Weights of a small image classifier: arch convnext, activation star_relu.
Rows from block 3, named by matrix and row number. Rows with one number belong to one neuron. Each number is 500 + 40 x the weight over its row's rms, rounded and kept within 0 to 999. All counts start at 0. Numbers have three digits each. After the name is the row's rms in percent of the matrix's.
# fc1: MLP up (model.blocks.3.mlp.fc1.weight, 1920x320), inputs 0-106
# fc2: MLP down (model.blocks.3.mlp.fc2.weight, 320x1920, transposed), outputs 0-106
fc1.1385 080:502530484523475497480507387535479509487483519523556440510496484498527512501474498501518481459474407440518453465508488504437476474495535518524466470496541523534508544602476463479456398471505444520549469562545519490573457523473559444495448518481526505478531497510526456497459511461548498503510517516539538478548492444472495
fc1.1386 105:475515460563405435523504471570517530477497448559513497488455520485400472449447528463561504453456512527433463503512479512478477426423518488449460480526506460538540444583464484519536513504486540530510494564489452461441494531484488468540478532521549453445427484455542482518419520487557494553470451490539512507529463506508548
fc1.1387 101:455526522397448559523514528497473508460428530521522527517530437519550532474509532497517456531541494487591544460475592504495472468480551562503476496523520527512506503518490507477503404549545426468507541480536518536506488520496516462523487596471397523466522476526543525529422518477521482474502542506471471478484457562575516
fc1.1388 134:494441513448572519454506521541536443552542547496486547477527519516499595538469499531477557529444516474477484495483537490497497495536540554562560548543428491437451547493496499463454483587487494536529501474519480558450469405483503533518485521534471547504492482512449463480465493412472531487492504495551568510415527585494481
fc1.1389 110:484519502478427467463465477465470559485477478451528473465488518476510528487535492503407540433543430552562463531496465462477481555496514499530554474522525521526445539475475475460433455485499498513448506476463563551504469540408510549559546557524431505515467419546504527477521584534496511488490492462531474516508546433482545
fc1.1390 082:525550517543455470526532501496468502490509484518496530548455536579548541540499411504509465536480507495536440501557433455447433480533465404523496535502575577508435568554529466501483486457511525461491506522463481512502485495495500470479540495574493491541456489453545529520512431520445477499495473476568521427529457523561541
fc1.1391 082:538472429512454471528534522477406517513433528432521454476532510545483546522512451501461530504432501528574512461467474475436463457553560539508524521504459578482442510502518573469498461516515533537459497550461542488485535498521505537511481527469427518388548465565432501451526548511473470503532485470521471549431495539459468
fc1.1392 102:505473454494512445540494500456462511499429454486467516556496547534516488437573503467476526520535506447542496529577509472463439493561544466468492515554527520527471477509509499447470453492543496464444529481528575521428458550459468557521514476552407444436458580522545510534544474468459448528477491541463470488521440456500506
fc1.1393 089:514502537529448472533506490442529463490482518577502496499515506459532513512425545521449502505539529536481494472504473522447487487521532501486501519549478544505537493498436578474437480520457428519534467502469537451472525495465502481540526577494427551478526512512562455525547548465548473565480501561527507511499523498572510
fc1.1394 103:529528497509414407498540477536490549478498459600509540556452449451501437491448517472550495444440544447465439506520484474484426458440539506479506445533505454553484497516492468509516485478496434447448504536484487453417523529515503459543470495493577494438527471443528501530447443535549501531520478459520524487556495500500546
fc1.1395 097:501478460546520522516516461416438551420492559451523535489471473509496469525509536442428563461497447517477490467510478476464468496479481527564516460570487537502494564540486505485421535520486570459524547536437531444545523528501515505472524514517552513503486469450484534486490525459524483476509488540567465518497594498563484
fc1.1396 117:476434532465506470533500494514513553488573519526533422449476515470476469465496572489536511403472507529439609520486532466551522450403543514445473486512483510497562501602464542517526490501445547514474448490434462539445582572524465469490531554515567498507533478450491470501494525535544489544501478542466517491492517540535420
fc1.1397 077:460525402623504448486586469490475561440500464496503471491551468589547464521489501425465543428526504502558525452501541482537436478486575513491474546485568510441551524528500504404456516528489563575455518476538573502541411503501573539423489529478538521441486516489413529483528484433547507479532489542506496570518437499528489
fc1.1398 109:580476505516531495546430550472442492466428457470555557460512480514533539467499510465553437494544491494581579503557501481518390440477522452562511507522557577558443513488485457498464493525529545507529494519532544566476515465502505475527476473453484513451503561590540542511526536463488543404522526470518429498466501484544486
fc1.1399 121:525478544512433437457474480511518487516468484548445560524579512498489527479561484547477516466445552466519490457529467512509537399533473448417454532506509531459539452453443514463507583512544512528496465551475524500494468543513503517497493531527564547531497500506527484414585569487468455457475445494490527529521484510463495
fc1.1400 103:518502516566502478485562474507434460480455539465519461578429500493547482560568483476447479582472518531460569509494528559544523470552500479486535538532517586501507484529515516474436479537488460463479571603510568469555438445450521510482578482514514442537458511482551479449429532458543521481528483451467441515539490471468514
fc1.1401 083:451523447442474552540447495509467509449499501513621530450548525526522531454521494510528482569476436498489540515551516458460470471557530512466459461526453566490494466507541466460442502540563546545519448508471538620557522464486484503552523506531450500436466506586499440452506449524522474473495594501565507508510577492523513
fc1.1402 110:498593482456465436488470512457482494438437497496501614546532558552557534468562444564500452569532472464476505540488494492472507502554498454447498517553533484494499502486517553479477467496559536503491525534546608499501471593511460555543495489562443511508487465481555497467535467461506494471452503556513507468556498507496534
fc1.1403 103:525498503578451599434504501480514467516454484512509530520483480565500520478579545473525388467554440420484500505523534421459448477485531490416459475457445533519479517586502471458450468551527483465514504576494515550461494518467482509505467549455494504476503489511466541436495456492517507553521562449493462475476424455539515
fc1.1404 106:469481450473458559580450477488505551495503559454396555525476485536464540465530527482495516476448520514514536496505534472429486450481463509439473513540529479490465547495483439551502502489523467510459461604531492429559547508524462513542565459542479469497441528522474524476500380549464498447536546452562582446502472496493523
fc1.1405 108:474485480501523568510540462504520534516520537433521429496547467504534493452512500431520549504533461505519536538522614505532498515536499458573492447517550500550437541479462483538498485515500451494453429464529494516560542534493527459474451566453591513480417513598461497447499541533502527534541502466548419445461455441528503
fc1.1406 082:514500517508479545480486523507424496493498492500545559493526528513456498488495527521485446526482538479525513497451527534456458439540548499502483546499445617495515490524525408472467505567536491500487506545462563532494512524427481512501535547487473500410503498533502498423520511507493443524482510541541544464483525458540440
fc1.1407 072:410460439418556521489446438501487533477474500482534510495479452516497484475430456476484451452506511487503506381483467488497482487437505545494501489472465544518528517513514479464518520476542512500516458537572486494505540498504564481482529528484514436455551493524504477507506582472531521525497457586551456492529455505537371
fc1.1408 082:533475540551472501406525476559473526490425486570425492508504434531547550523570464476473525501466468508541519542490479499515518592585477561493505485553470561497503513502534579547516503474490494526534436538505521475584557468510580496480523600443502542542526501534542478495463469498493469537462523465450532525519524476485526
fc1.1409 116:464547473514513502441452426576487485520529391554479548455494463434556475533474516518530468544424517508558513463477503520488452532492523503528529546400457459481438467518434442503548502424534526508586510458512454518449541466519523481490478510490550502418478499515505445467526505547505540477468582539486541409568476560524451
fc1.1410 088:505507510508456507461507464543545523515457544538484495545468541552519523533489486552512515543468452537463451482550455484469521467528434484467514551531500504506470491535480522529475463547464476475493485551544471437556568461535474506397494493547518506511496436590555520441475494557412524392506488499531494474517507559585499
fc1.1411 098:564519470484496448566520496475522513525509530513517507496455484510553440521479479489556443566569468445508480478490533539535492523522486525424445470468425560530464492527524440525482488524586464443502517513543491573581467539526507455437493451471419433471596505485460376450413471528557513477490530480455465467552472463515471
fc1.1412 120:440471434537415588459552496529488489508441466524565529488531492574564489472587526436505497443504502476520504525563464513435475497578503472505468445482540571470458453526513442544496492507436401493495492511558545507473466439442523545488644466458514577497472559567480553507589490466489460549446556444515450522487496412503496
fc1.1413 095:525525472526518460461504433534457508396558527469526491564482473556514474514500496427522405482493479532567551490543482520525511531466530537546429448453556491457511526574487507465451472463552474410482498508554548517516515510492572458451456545471585488444453459482485549508443514531474476466476523509558427465515521479522479
fc1.1414 115:458399516556516500451537588469456449464545518497440552483546460509582502527510418496444476581579502471561488545512454473473472460472505558450510543547578488592565508485528464502496447477489415523501508547455505506510476557454489545534535413446482513499507568464558494479489520457578504436461526471526487502511505459492492
fc2.1385 067:536615494530524491515547508502488532505490461503524479492548592555507560435491472521499492521514532490552483488482487453552502460496491478469532503511532538436472494491484519509418482465513549481527538473494491512511560530421445486472446514568548488477539497482519562490540585447508444510516568521523506524495488448492474
fc2.1386 101:525466456468500498457557556432563454534482444558468414518491562467528544453503528493492511531457482496469548485534557528483546522511435507538464496483551474470454475476473465529479504467473425536533516479460458485514563505542461555470456606574523544475508485506527520501479497509551512499611489453506578515582519514481412
fc2.1387 100:501452484385473534496460530492484538516557485501486507505554511559542545514471466516486494489404483507525507498480462518462474502475475461415565496563518446509448427522467542530474504506576474443525488492489490546487548578455463518490449404597523538496492458454486497535492487558496592499558483536505397466509509522534449
fc2.1388 086:516527497445547469496447531485533502524574535474468520487518506437481497538567512489447508495502453508536405558465497523429497530478496550453499490501514492493465463457456547472517510535518494525477498503491547551568521442522490442531550514517480583558548469568475396435481473510503553483453510544444494440463508562551451
fc2.1389 109:501576487489499475449537542497453478546491521476466465518514606508516521518494491494516583519556503438487585545502512523595474447512430518478523458415582509499558462527477455441510451501478492502491504465472454527445486495489481433579442512460504521485509541537447498500530538450514546529507514528513484522485426529511512
fc2.1390 077:485529577508481490550497502524473516553522511511550502490563557441495491476523508470509535527433561553522473522547492471458510494493505519474485468469487523514536553496527497423559487466466490515483511432535486482485460490511552458465477569519480549505504494567521492442488511501536511508477523447473509491498416516541545
fc2.1391 101:504495441522492529508493526537447493532509505440504495542437437572473494555524475553548473489539461470556485564488506516496485513460426480450524483511531541478464497567453573515473462518562502464448510527468556489493526413490487505526516449559517442539463488505477449385429514524466474476587479514465409477428534457516455
fc2.1392 108:565471533509522491553506524546516489500553443525513534509492444463518526494508541505484464451575500525472502551562539481511528509451479465522440535545465474450543516480584484516540464502556479499556453472526580481546466476475509469444484566544556475484503517528553430487526487583451501397589467463498479490568472533446512
fc2.1393 089:502498511496433515476520511533466508544525530496516435487532563492482526434537476523521555513529507475521554528496456469574470501427509505438523484462530520556472449462526461464473510501491487526493510519456569520486469472478528497496536403485557461481555584502475519487543485502547464489547480491536477474527486520453494
fc2.1394 105:477528467471536494457506500480531477561505462506500469542479505485560501425481570491468551550540470477459521528538543489446479506521466555551441495437559497410517485517512513428481465537445439521512505455498466453494542425541492491525502648565403522460510496488559529483552523575543486494568448440502577475535514500456449
fc2.1395 093:549547426453478482508478460492452497531574416464468461491499474538549483507454515562503498499530485478544493531519494434523489433462505520494560404529517542478552521604411606454562566528547511414530535534497536488509540531492509450477537496501468496495519455483489510468542470472542491531495504543552425453522482483502524
fc2.1396 099:499477482412493511466446511419574503485557514517488468473501509499521480567465511523496496508489521502492435549506480495502470537493476517505462523481535467478481459554450518447561481517454491504505522553450510576468468520463495424511445538454464532490506519540462464483458486519536596503559508514565543476455388480534461
fc2.1397 059:465502484448513479556533508463437538523532470439529519461543581540552537458490471514502555477600520503504534477496494439463478449427548464473488505545568491483502456506510561454499521484523523486468523512488503527486483565479462481537360492496518423561542553470519527535536544471537543508511534501541470494514539434501560
fc2.1398 118:523482461481442420512462560439526474522458517509467526561542565548527512562493536533529507464588459508532447514487524470514447428498514542532543549490524551605475517595441522492490419538492531476505546466534477498526511515465484477477474484473516467513478482520499488449526489475548556546526512458562510495483426479523487
fc2.1399 125:443505537491502511575470439547454578537527494485564585478512479440569494563496516484489495528454507517546481536471484517508544502474496481492508524526521451477553527494522493441523465476447497563466496521493513498587422547456608459572503522467479466435490531505477374419571558521463534480459472562495494451451409485491497
fc2.1400 109:436498560515533541487513481505430488504509466467503570550552481474488534526493470510514452488494511476585543507497452479459472512532512543491474448463564482515452464518529531532521505522522525510496507516467541509409439481534474516499561474504494532453489450497508517504532559512456539510493436492487450465529518521513499
fc2.1401 070:491463460518441470530607493472404581544505469459549423461583485534565588469462474535470523512447484540510557524528534486502497551413506521456417459534507497414561521473506510493487503510510433442518524446483531550469503491462527508538517472548595458439523540507509505463536566598479536463536528537514466534517466474517560
fc2.1402 121:500514555526516491532453527511509465525536482494514514488495471467449477450526535484514451421598457430552483491585508484556535460478530533581547528542465537478513534505516506518471511471567513501558447494546561440569561500565481472502562535439452501542531541520603456447521468539464510429543510453523507475599565441496523
fc2.1403 102:542449513475523465442496566508487508427548488499484571564591524567502501539469501566462382492517463495462503544529570505565489528465465506403550516501509500487432437497505546518433454509505471532468510549436531464522499490430461468457515428490521460460555509552512475555542439503426466457597480465585503504517416507496483
fc2.1404 109:417496527446485513510505505468456526457512574497429493463540549494488498479483478490526525504459512531533482497513454455506535395472556544529456434535522555452529484536553485459453448496471508587505478507490518546412466478510496477468443457463502570383536518514538477540479516550536529464475536462536517488517407525574523
fc2.1405 108:525600528523528481599547512463494471507424449511561425522520500480502492542515488572516553530540462513464511509458513507479444470495560463531453564583451449439455551500470551464496518485507476475465496478476443457493509480423460520498454585555427554511492445514461495421475511479429460469456590472436511509466505474569508
fc2.1406 088:537485487452483473529538547502416577531504497416531491501517537530501511530493483517480549518497487483557463583467511513450472548488470541456474448529572548513506523489468509479486472563537467456517487565453535494508493463475515541473496436560493460469504490544472454489511471530429466498576456514494461544434476469505481
fc2.1407 059:487513445566467474533494479537456525457509513487516417486560493576504538479461471551510475518448528487523500501495475490547501437528521499459464460518542548532526496519487524429457473509457470486479520422446491487513481486427477473425482491493492489500552533500498565501522568488479495551528501502589455456501448455461528
fc2.1408 085:515537485493461457507498457458436464534554461475516483494531526493507491501493560539467448496444436489516542528480416476508475494491545490454607436511527552505456536412478569411462511413529521520515517548484524533480592510510549461460555449517474520441512527473479467464524482470480509501420524491521406480498463516515440
fc2.1409 106:489464437504525563478509532484475487574461445486524497445446536518501500506538472523566514475460471496503467522492543585471460528603439535506567484510451467554466548489501600543531533550535491466528439527512504491470573526485443584465450486575459526502467461533482492530411513496480457479491560485445520537491539440536467
fc2.1410 101:482496500492501516535476487445443537496559582505490556457534475473534511473502516463481461463503529531502490520552435468542572484452515522487516513546478484443497528496467492452502501443559503580557480521531535503544433448579516507527510469403444521542471453558594453455555475533519462459494509465506475481546452543517564
fc2.1411 108:522511539525498529492515516452497515486517524462531510567528474525482486546537448551466449497497507535500476562473435507463483472487545488365517513455486449543430434522543514553502466542539476566420508518473539390466477564554479463461485452495501508540534531540456467556438587488467529491467509467431532484529407567529568
fc2.1412 119:528497518489473485523528492507464488501522495487561499541518431472457481619548502572468446508508475504534443526434473513481497487463501464467524515498482578438521514486455498490473417469596473487451504472448526461550520517462574501535514499519475539517487456523434434481541490524404476510458450494432441429515514579548517
fc2.1413 087:507512499550520512532549534479482512554502417501544490530487516508541540503500438517504532455535522479486541489505578553455472497464452439410533552476531419486437474527437534477523437514544455488500530482482525442483487468486444466527499506600571477502480483493504499474526511430514494512520501435418492543486534559535471
fc2.1414 112:542439463434443504540549494493531509514509466520464544451545429453476535533447479536491575537480492516446494549477535548482525462464543440425494486579523415495569479440472537518555458525585493517492476524496436480435463462507538470516498475550523570478547522485440492487509505546530449508458519530514404525477492565471495