A small image classifier, trained from scratch: activation star_relu, layers 8.
Rows from block 3 of a small image classifier, named by matrix and row number. Rows with one number belong to one neuron. Each number is 500 + 50 x the weight over its row's rms, rounded and kept within 0 to 999. All counts start at 0. Numbers have three digits each.
After each neuron's rows are labels from the 100 images, of 14848, where the neuron reaches its highest value: "strongest on" is what is common among them. Only what is clearly more common there than usual is listed. The data: retinal OCT scans (Kermany 2017). In brackets: how many of the 100.
# fc1: MLP up (model.blocks.3.mlp.fc1.weight, 1920x320), inputs 0-106
# fc2: MLP down (model.blocks.3.mlp.fc2.weight, 320x1920, transposed), outputs 0-106

fc1.327:537527530528483434479481500496394506422467529436485509527556467536530477425540503505352424549595376431507453508486502474506534581474413516452506528585438552553519562630557487476470384534429525548587600574452588534551392572456482536498548519480529506499422469510507411488466548409502457386465479511546466423545502438493472
fc2.327:420569448530464447525480386559494442497458427499504546521509534509511565528522477523475504506379500494512547535447471528481531445506594426512468549501527473487541472573471507535504480452519578543441566503436412427439423512446548472449496496491513613467520541448371484568491481501545530566445575544515516497472501460479649
strongest on: finding: normal (86)

fc1.255:470453470605490446496513447458505461509451599451471459497496540539478527418536513451444606375489567490474538480435462483487496434505484615528543488547482604437552504456472572486570506497393508539501526513508544499506580541534486471501508518591526530508573497508438552440564527507471425556536408561555482550438486498491473
fc2.255:453434521497458586547505452592465498462525442444475467492462486490451451599507486547442486469434537490557543511428527496605461505546509444447542383562468504472534618487421546493429511520478531439466495468423540524525517498558562476587527546353557522577535599443440423489534454416505496474589453534591447506510447477488549
strongest on: finding: normal (95)

fc1.689:526559435471537449459464408432546468502495497489531538490511477521437561414517490438575428510536460450485521421456469560546561442551478442575564512538432554452532481611498407433481527543565494497443473553614452502528536463566608457528418459562516567412448393484439491456534549464512511486465512556555487565528502545561464
fc2.689:547564564545544481542542406491570517618481498520513485473503534462575499444580569404541489470428552615486559415543546421436620495515594503587471424528368452491500558475576537522516543380441564595524461507589524501517496554533481540451480519471527577519478466486598511479557549455549515411357530506338541557587502443561524
strongest on: finding: choroidal neovascularization (75); finding: drusen (25)

fc1.669:521500413495451400461459506472555530509532503484445517538474445464438554452555426474484516419538470502561467434530387613525472526569471545440546511520540531466497532400541611473479525541555575425508601584538541454555550518511518498533503531486623501500545502519544524573538482419483630432514532430468521490552513424511524
fc2.669:544451545556526536478483521584539582482495435481507562579519411554444433457509585536532507513512460476485502549513544443529515474540527545508605469530432488483495530625473541462453455474482536550449476446505395565611536471524475449509621482409539421558528468509525481535495576436596495567519452529524520511518588411564522
strongest on: finding: choroidal neovascularization (72)

fc1.615:426531438569561541439537471466503487507487454467432462537536439542549476473458541489604422472498470594518445430463635441503509483573488500475500476520391526515481466455483431557504540457420474494560418530527495549530567526524485509456506540439499436505499489506384499504575535395483549524498485468388438362443482468490465
fc2.615:477448498481563581638598493513541551486503464515580620470444478403471446527468530484478501575491448530520535509468566516524489524498511461480441472564559507504604568455456464428446417508417473534422532441465496528486496553509529506540574541478501529544478509517430441430528640455423494487475617479491536536465490520505562
strongest on: finding: normal (82)

fc1.687:491603543501427444545510474465484529549523490439480601482526494483518477497568427567412503574490446504574436536491475502506527468450431508444500458590478539603518572527501461476401468533508463561419508531456470504521441544449483475500486510542387484559483486537515426483521502465550538490497525501581499495502508439492515
fc2.687:474388453507481455490445480486414515486434495439502563518486424461479556554450502566478572581631484456603550540395539543482484512375462491508446533503565463577544458454515446420545465495511481530406521466403442490433469482548509574451486533532502462412516546481431482463536449509509536551542445517545484482485560511497469
strongest on: finding: normal (91)

fc1.363:539561509429419474610436523447506477452448554478512616604477534531471480427537463552478413589528411443458491576496559505551531467555478460466448472549540442512519487540509470482491483519506564465479535554542554576526489588467463518494439461564413507531441549494594513513497536471555412535431519552485537491573474542502543
fc2.363:523545505517539527516496532530474504490530535455491481536447407445430469391521514395527482408528497444596506440613550451567524444505564570573580466545459562498528563443577516555552536495563522475637454508615606424529557533545485526490521550397519490532507558482652516483526510539499495379540456443556472510621477461538547
strongest on: finding: choroidal neovascularization (70); finding: drusen (28)

fc1.60:507466524541459545555560528463465561493527563517547507513513447533536581481488451499452518489464402563517391493498384511521440460498501522543481468478531480533554525521428507495509507518428413517448482538553557442449501589505578411481459521470436532450474490540467492494466542511507455471466532360447389517515436543512459
fc2.60:519558482453484576481495540515475510502494496541542486553533503560421546441554454576518504552457476499529524548484417490414466533493518543485475541537515423507512489556514561411503478569549467440516497487444464521466529487461483500475461441621442464459543473550531506422396515561536434504545428552482445483557482498544457
strongest on: finding: diabetic macular edema (76)

fc1.58:506476512504541471466499452556489549538531520484529550483450544536440566454482473494398501523506544480508543463557561478538513573508556513585556428480455445553458529609491512435459476551414523516559541472525566587495498383461485506509416557525547545442486400507410463527461555491567571553475519496532530494539479550544443
fc2.58:529497496535480430512474485469559478537541577519540502575523567413538488532542516478417479537474490515485533539547566515532516458569454467513491493508566542439581466427486393432490460428473566572478557539480507491522506504512507419522557564492498538538597535525478370421519411476463532506522462560485555422466562499515494
strongest on: finding: drusen (93)

fc1.42:558516494432472461479600549447492471483402522390531474548493535538472504545585556467433469475520520527438527527551568489441480500587505520515500478488496603551600576532551532496503491576477420433482562620443488490496462432455461520498554473525508539423499524508474532397421498563472507509554438513499580512467442450488499
fc2.42:503478539448542501555538544462432550531564523393440506457577543486517479573547464511509490417535415476556494561508485537480466543519497532383478425522476450537408518454560476561517548591554507479451428590484624560488514475522466568498474449530550464429428451547437451473488470514406532395526499482439435491430473488511441
strongest on: finding: diabetic macular edema (100)

fc1.403:459425515562455461518488497579519510427501468573482499529531512549484468520551468553484510457532526531430589506478519532540453560541565523588417495435498582454480485486570484432492504521610493446540473475472596417424508485528575524509594553537560432490494527526482501489370478411548468509509433529518534385499509535433480
fc2.403:519539499479571485513496476434459517506489509498527509533518530496589591494373511531481503541540566489473567539436487553541421435578586528522454467545607573505478516476410520447488497534399513503523523452415525435446550607498514527461482512519456545495578527468504433526550558554437583551462525527536532427541429417512467
strongest on: finding: normal (90)

fc1.91:413553437521420522568530465501495496390543548529522533492532491584442589486494414505563507485432465556468428447565456520382477450541429424476457478579479543477529529600449507486405510508539564554548421455509493581591414390498490452429568431515504517416449508570467530408512458457461482468435482492519476492524403521491484
fc2.91:504397466509470482494482499569405563527490536487463566447585418493529566567522435504532488520520536480478533484473398490559443450418507476442580544433451444457561533464479424529396529517588579480521483398511528487438501582464563540476505535540457609571434471416454488418613577543558487520457487431483477444440518585513535
strongest on: finding: drusen (42)

fc1.684:399441520452477485601539453549508578494548546549529466421512452492498480460479609511523546403445488499408505428507515467428533422431572470468508435549444545502491536462483528531547543457479606468537426512468525476458513627530535478506558615505578445519582523449486558483435485505548483497491474489550568539360545567426483
fc2.684:569485538484469558437466406515480548475586497501481528507474505449549409566399592483435492492412523487513502504487557420492543539511497547504470492552545546489528548526433558489626530461391499536556476461481540532497477587487573446581568523391474512515492484463468443472506549493493605471513443570519504400560442464540487
strongest on: finding: normal (83)

fc1.511:511509576465480564408422418521487461368434469520515563528411487532600587456552483536541396532472476517582523441473506511502503425584479533504451505497439537532454543539438466570480444579532454523372491566487527476507454469453474535436407529508478508513590444500500628474463478395460480490458563551503454529578451510533536
fc2.511:522546512556469458480512479447431528495571476468545542535618470490466581499488430542492516544447544458453503546515469508535474559479502479423523468519529566422512441467422490499484423466483485546511533504425483625494503555446457467370474369505538481540465530525512439510583538520444416552515490509544498394513446519473462
strongest on: finding: diabetic macular edema (39)

fc1.606:469424587542561496468488505515540478460465463566506484546468496474450521518474506477527486429522490516464541438453485523535510520503587527538495483496495535475524514476570559412525489558556450458439475434465548506469516500551550545531509556498459429541598538548440540475469522413541543581462537524449556526522532577505466
fc2.606:518496508465482527453463405489530548495511480502493481482479481494469481549490498571493531576539503514491445505425451499451418571491582434471462487507599526537396479514462521518492479488464562586465546468451486624430522604383488537461535449583515551497506512398457460540447475532471599554387555580482516427441459514510424
strongest on: finding: normal (93)

fc1.471:495477525465574486525565527442493512506484490506605484551577488560483581536502537518489631428556486600482555512538520406416500515481536441425409475499499460506517591471459533360498461532502512600515467467507540486491551501492494450382531556561429427459563571552474527508551483492591439551559516495537550556394424489517394
fc2.471:524581512471554430479542520475472578446499458521569403517578509524518598496448452561491476516499541540485534513484471505517455508444570524462557512578537494564487519515475518499493531491451528492565495538475525524456425423491474507510417349552424498476476524521526520468556498557506489493471503483531508542535471542514489
strongest on: finding: normal (93)

fc1.553:373471407451444553496506531562509488493520527474546442564546472498565468480428472452479541425468556583568579513557427504492426500476425497422539564512594514440510510471399555550523488471414557530569442504607480540457473610493524541530602453440529500506476537484385470475556548568420499583580497503567548537393523513497437
fc2.553:474431480375416537436470474560424493504477484527535483393473611457492563475386430538472491576490601563567480539478451526504514448491493451502449565424614621532448492465502493439440505432470564615516601560436476395474426529451614521485507484484467420450443586489440466534587517473562458580571460507562503483502498477389531
strongest on: finding: normal (94)

fc1.47:502572472577493548488512456442505529527546569395491655540451559554491549491443508450560473536490417480494567399518489446521520480484473480547502434479517501463479491569531396484362403597531488475604550530592492525568547505550548549516432590537557523476543461467451526476454494491579451400523512543563508442513496522534424
fc2.47:563569470471495522503492481457546486544544599549478467549548511497500484524556500486488467458507454482484475515510520410457583520469586550538461482535424490527449528517479537467534477417492556546529500498505539456559508520537462407414526435453462464512505434595553451416498551535518432459450447528423538507562567487606500
strongest on: finding: drusen (100)

fc1.62:566582503564468475500528425428541504548464432450473459477495552583511502473504489542515478532510378501451408537509436529460478548537418544513558561486492529630443500573544531477463509527502548572479566476448574616573472478421452560498479481532415548450561549584547464542573478518441550503568460429534421506527566573503500
fc2.62:446445510418416607507435511443502458487528510491489436520449513490508534537463529512446545544564471435512542561522418504593469465527477563543530456498583570488580448543446475486557482481519433487464530500444506465541477533574508433561565587379517426519539528569485425452406485566562524514576504504594494504517370518520492
strongest on: finding: normal (91)

fc1.356:549488405473490405521506466569406537451442477526561542446550547513507489499520557454454549473451511530555530495512445452447412534553504541549480420454464545526516503488618495476424455492459457432523561505455567469539534512463496437465485516511514516404489383498509545450432444562464392514442521550561475596502460479473447
fc2.356:479552462531516590446443507478458482614527519502496400516520484479587645493582398523561520454525513475450623505482474509490492449505507483433487429503450439488489542496515547487472593531577445478470433449453530515483558501507454468496458480541469513551498525482452454480527505568527460438438589522392455550545466613473479
strongest on: finding: diabetic macular edema (100)

fc1.315:500431570461507491398540444496516591498542511516467445502477509524397431494463584490563499421476528562416503494499587466558520439434488542453524460489467494498519505620412603560560499508361565501536499476455490516409526628547457490500548559529587499490517454431520559507470631564451501561530425493403496472462426501535387
fc2.315:495439423438507564524514509528566414469556449563466426508482484525503463512453476522509377525490516441533516546560539495562480519503440488511490574480568611456500516589433525467460493518472479509514535511445517567515494492539497492568479560406461501503507511464477446451528550500456570487632524454614527479510386425485494
strongest on: finding: normal (100)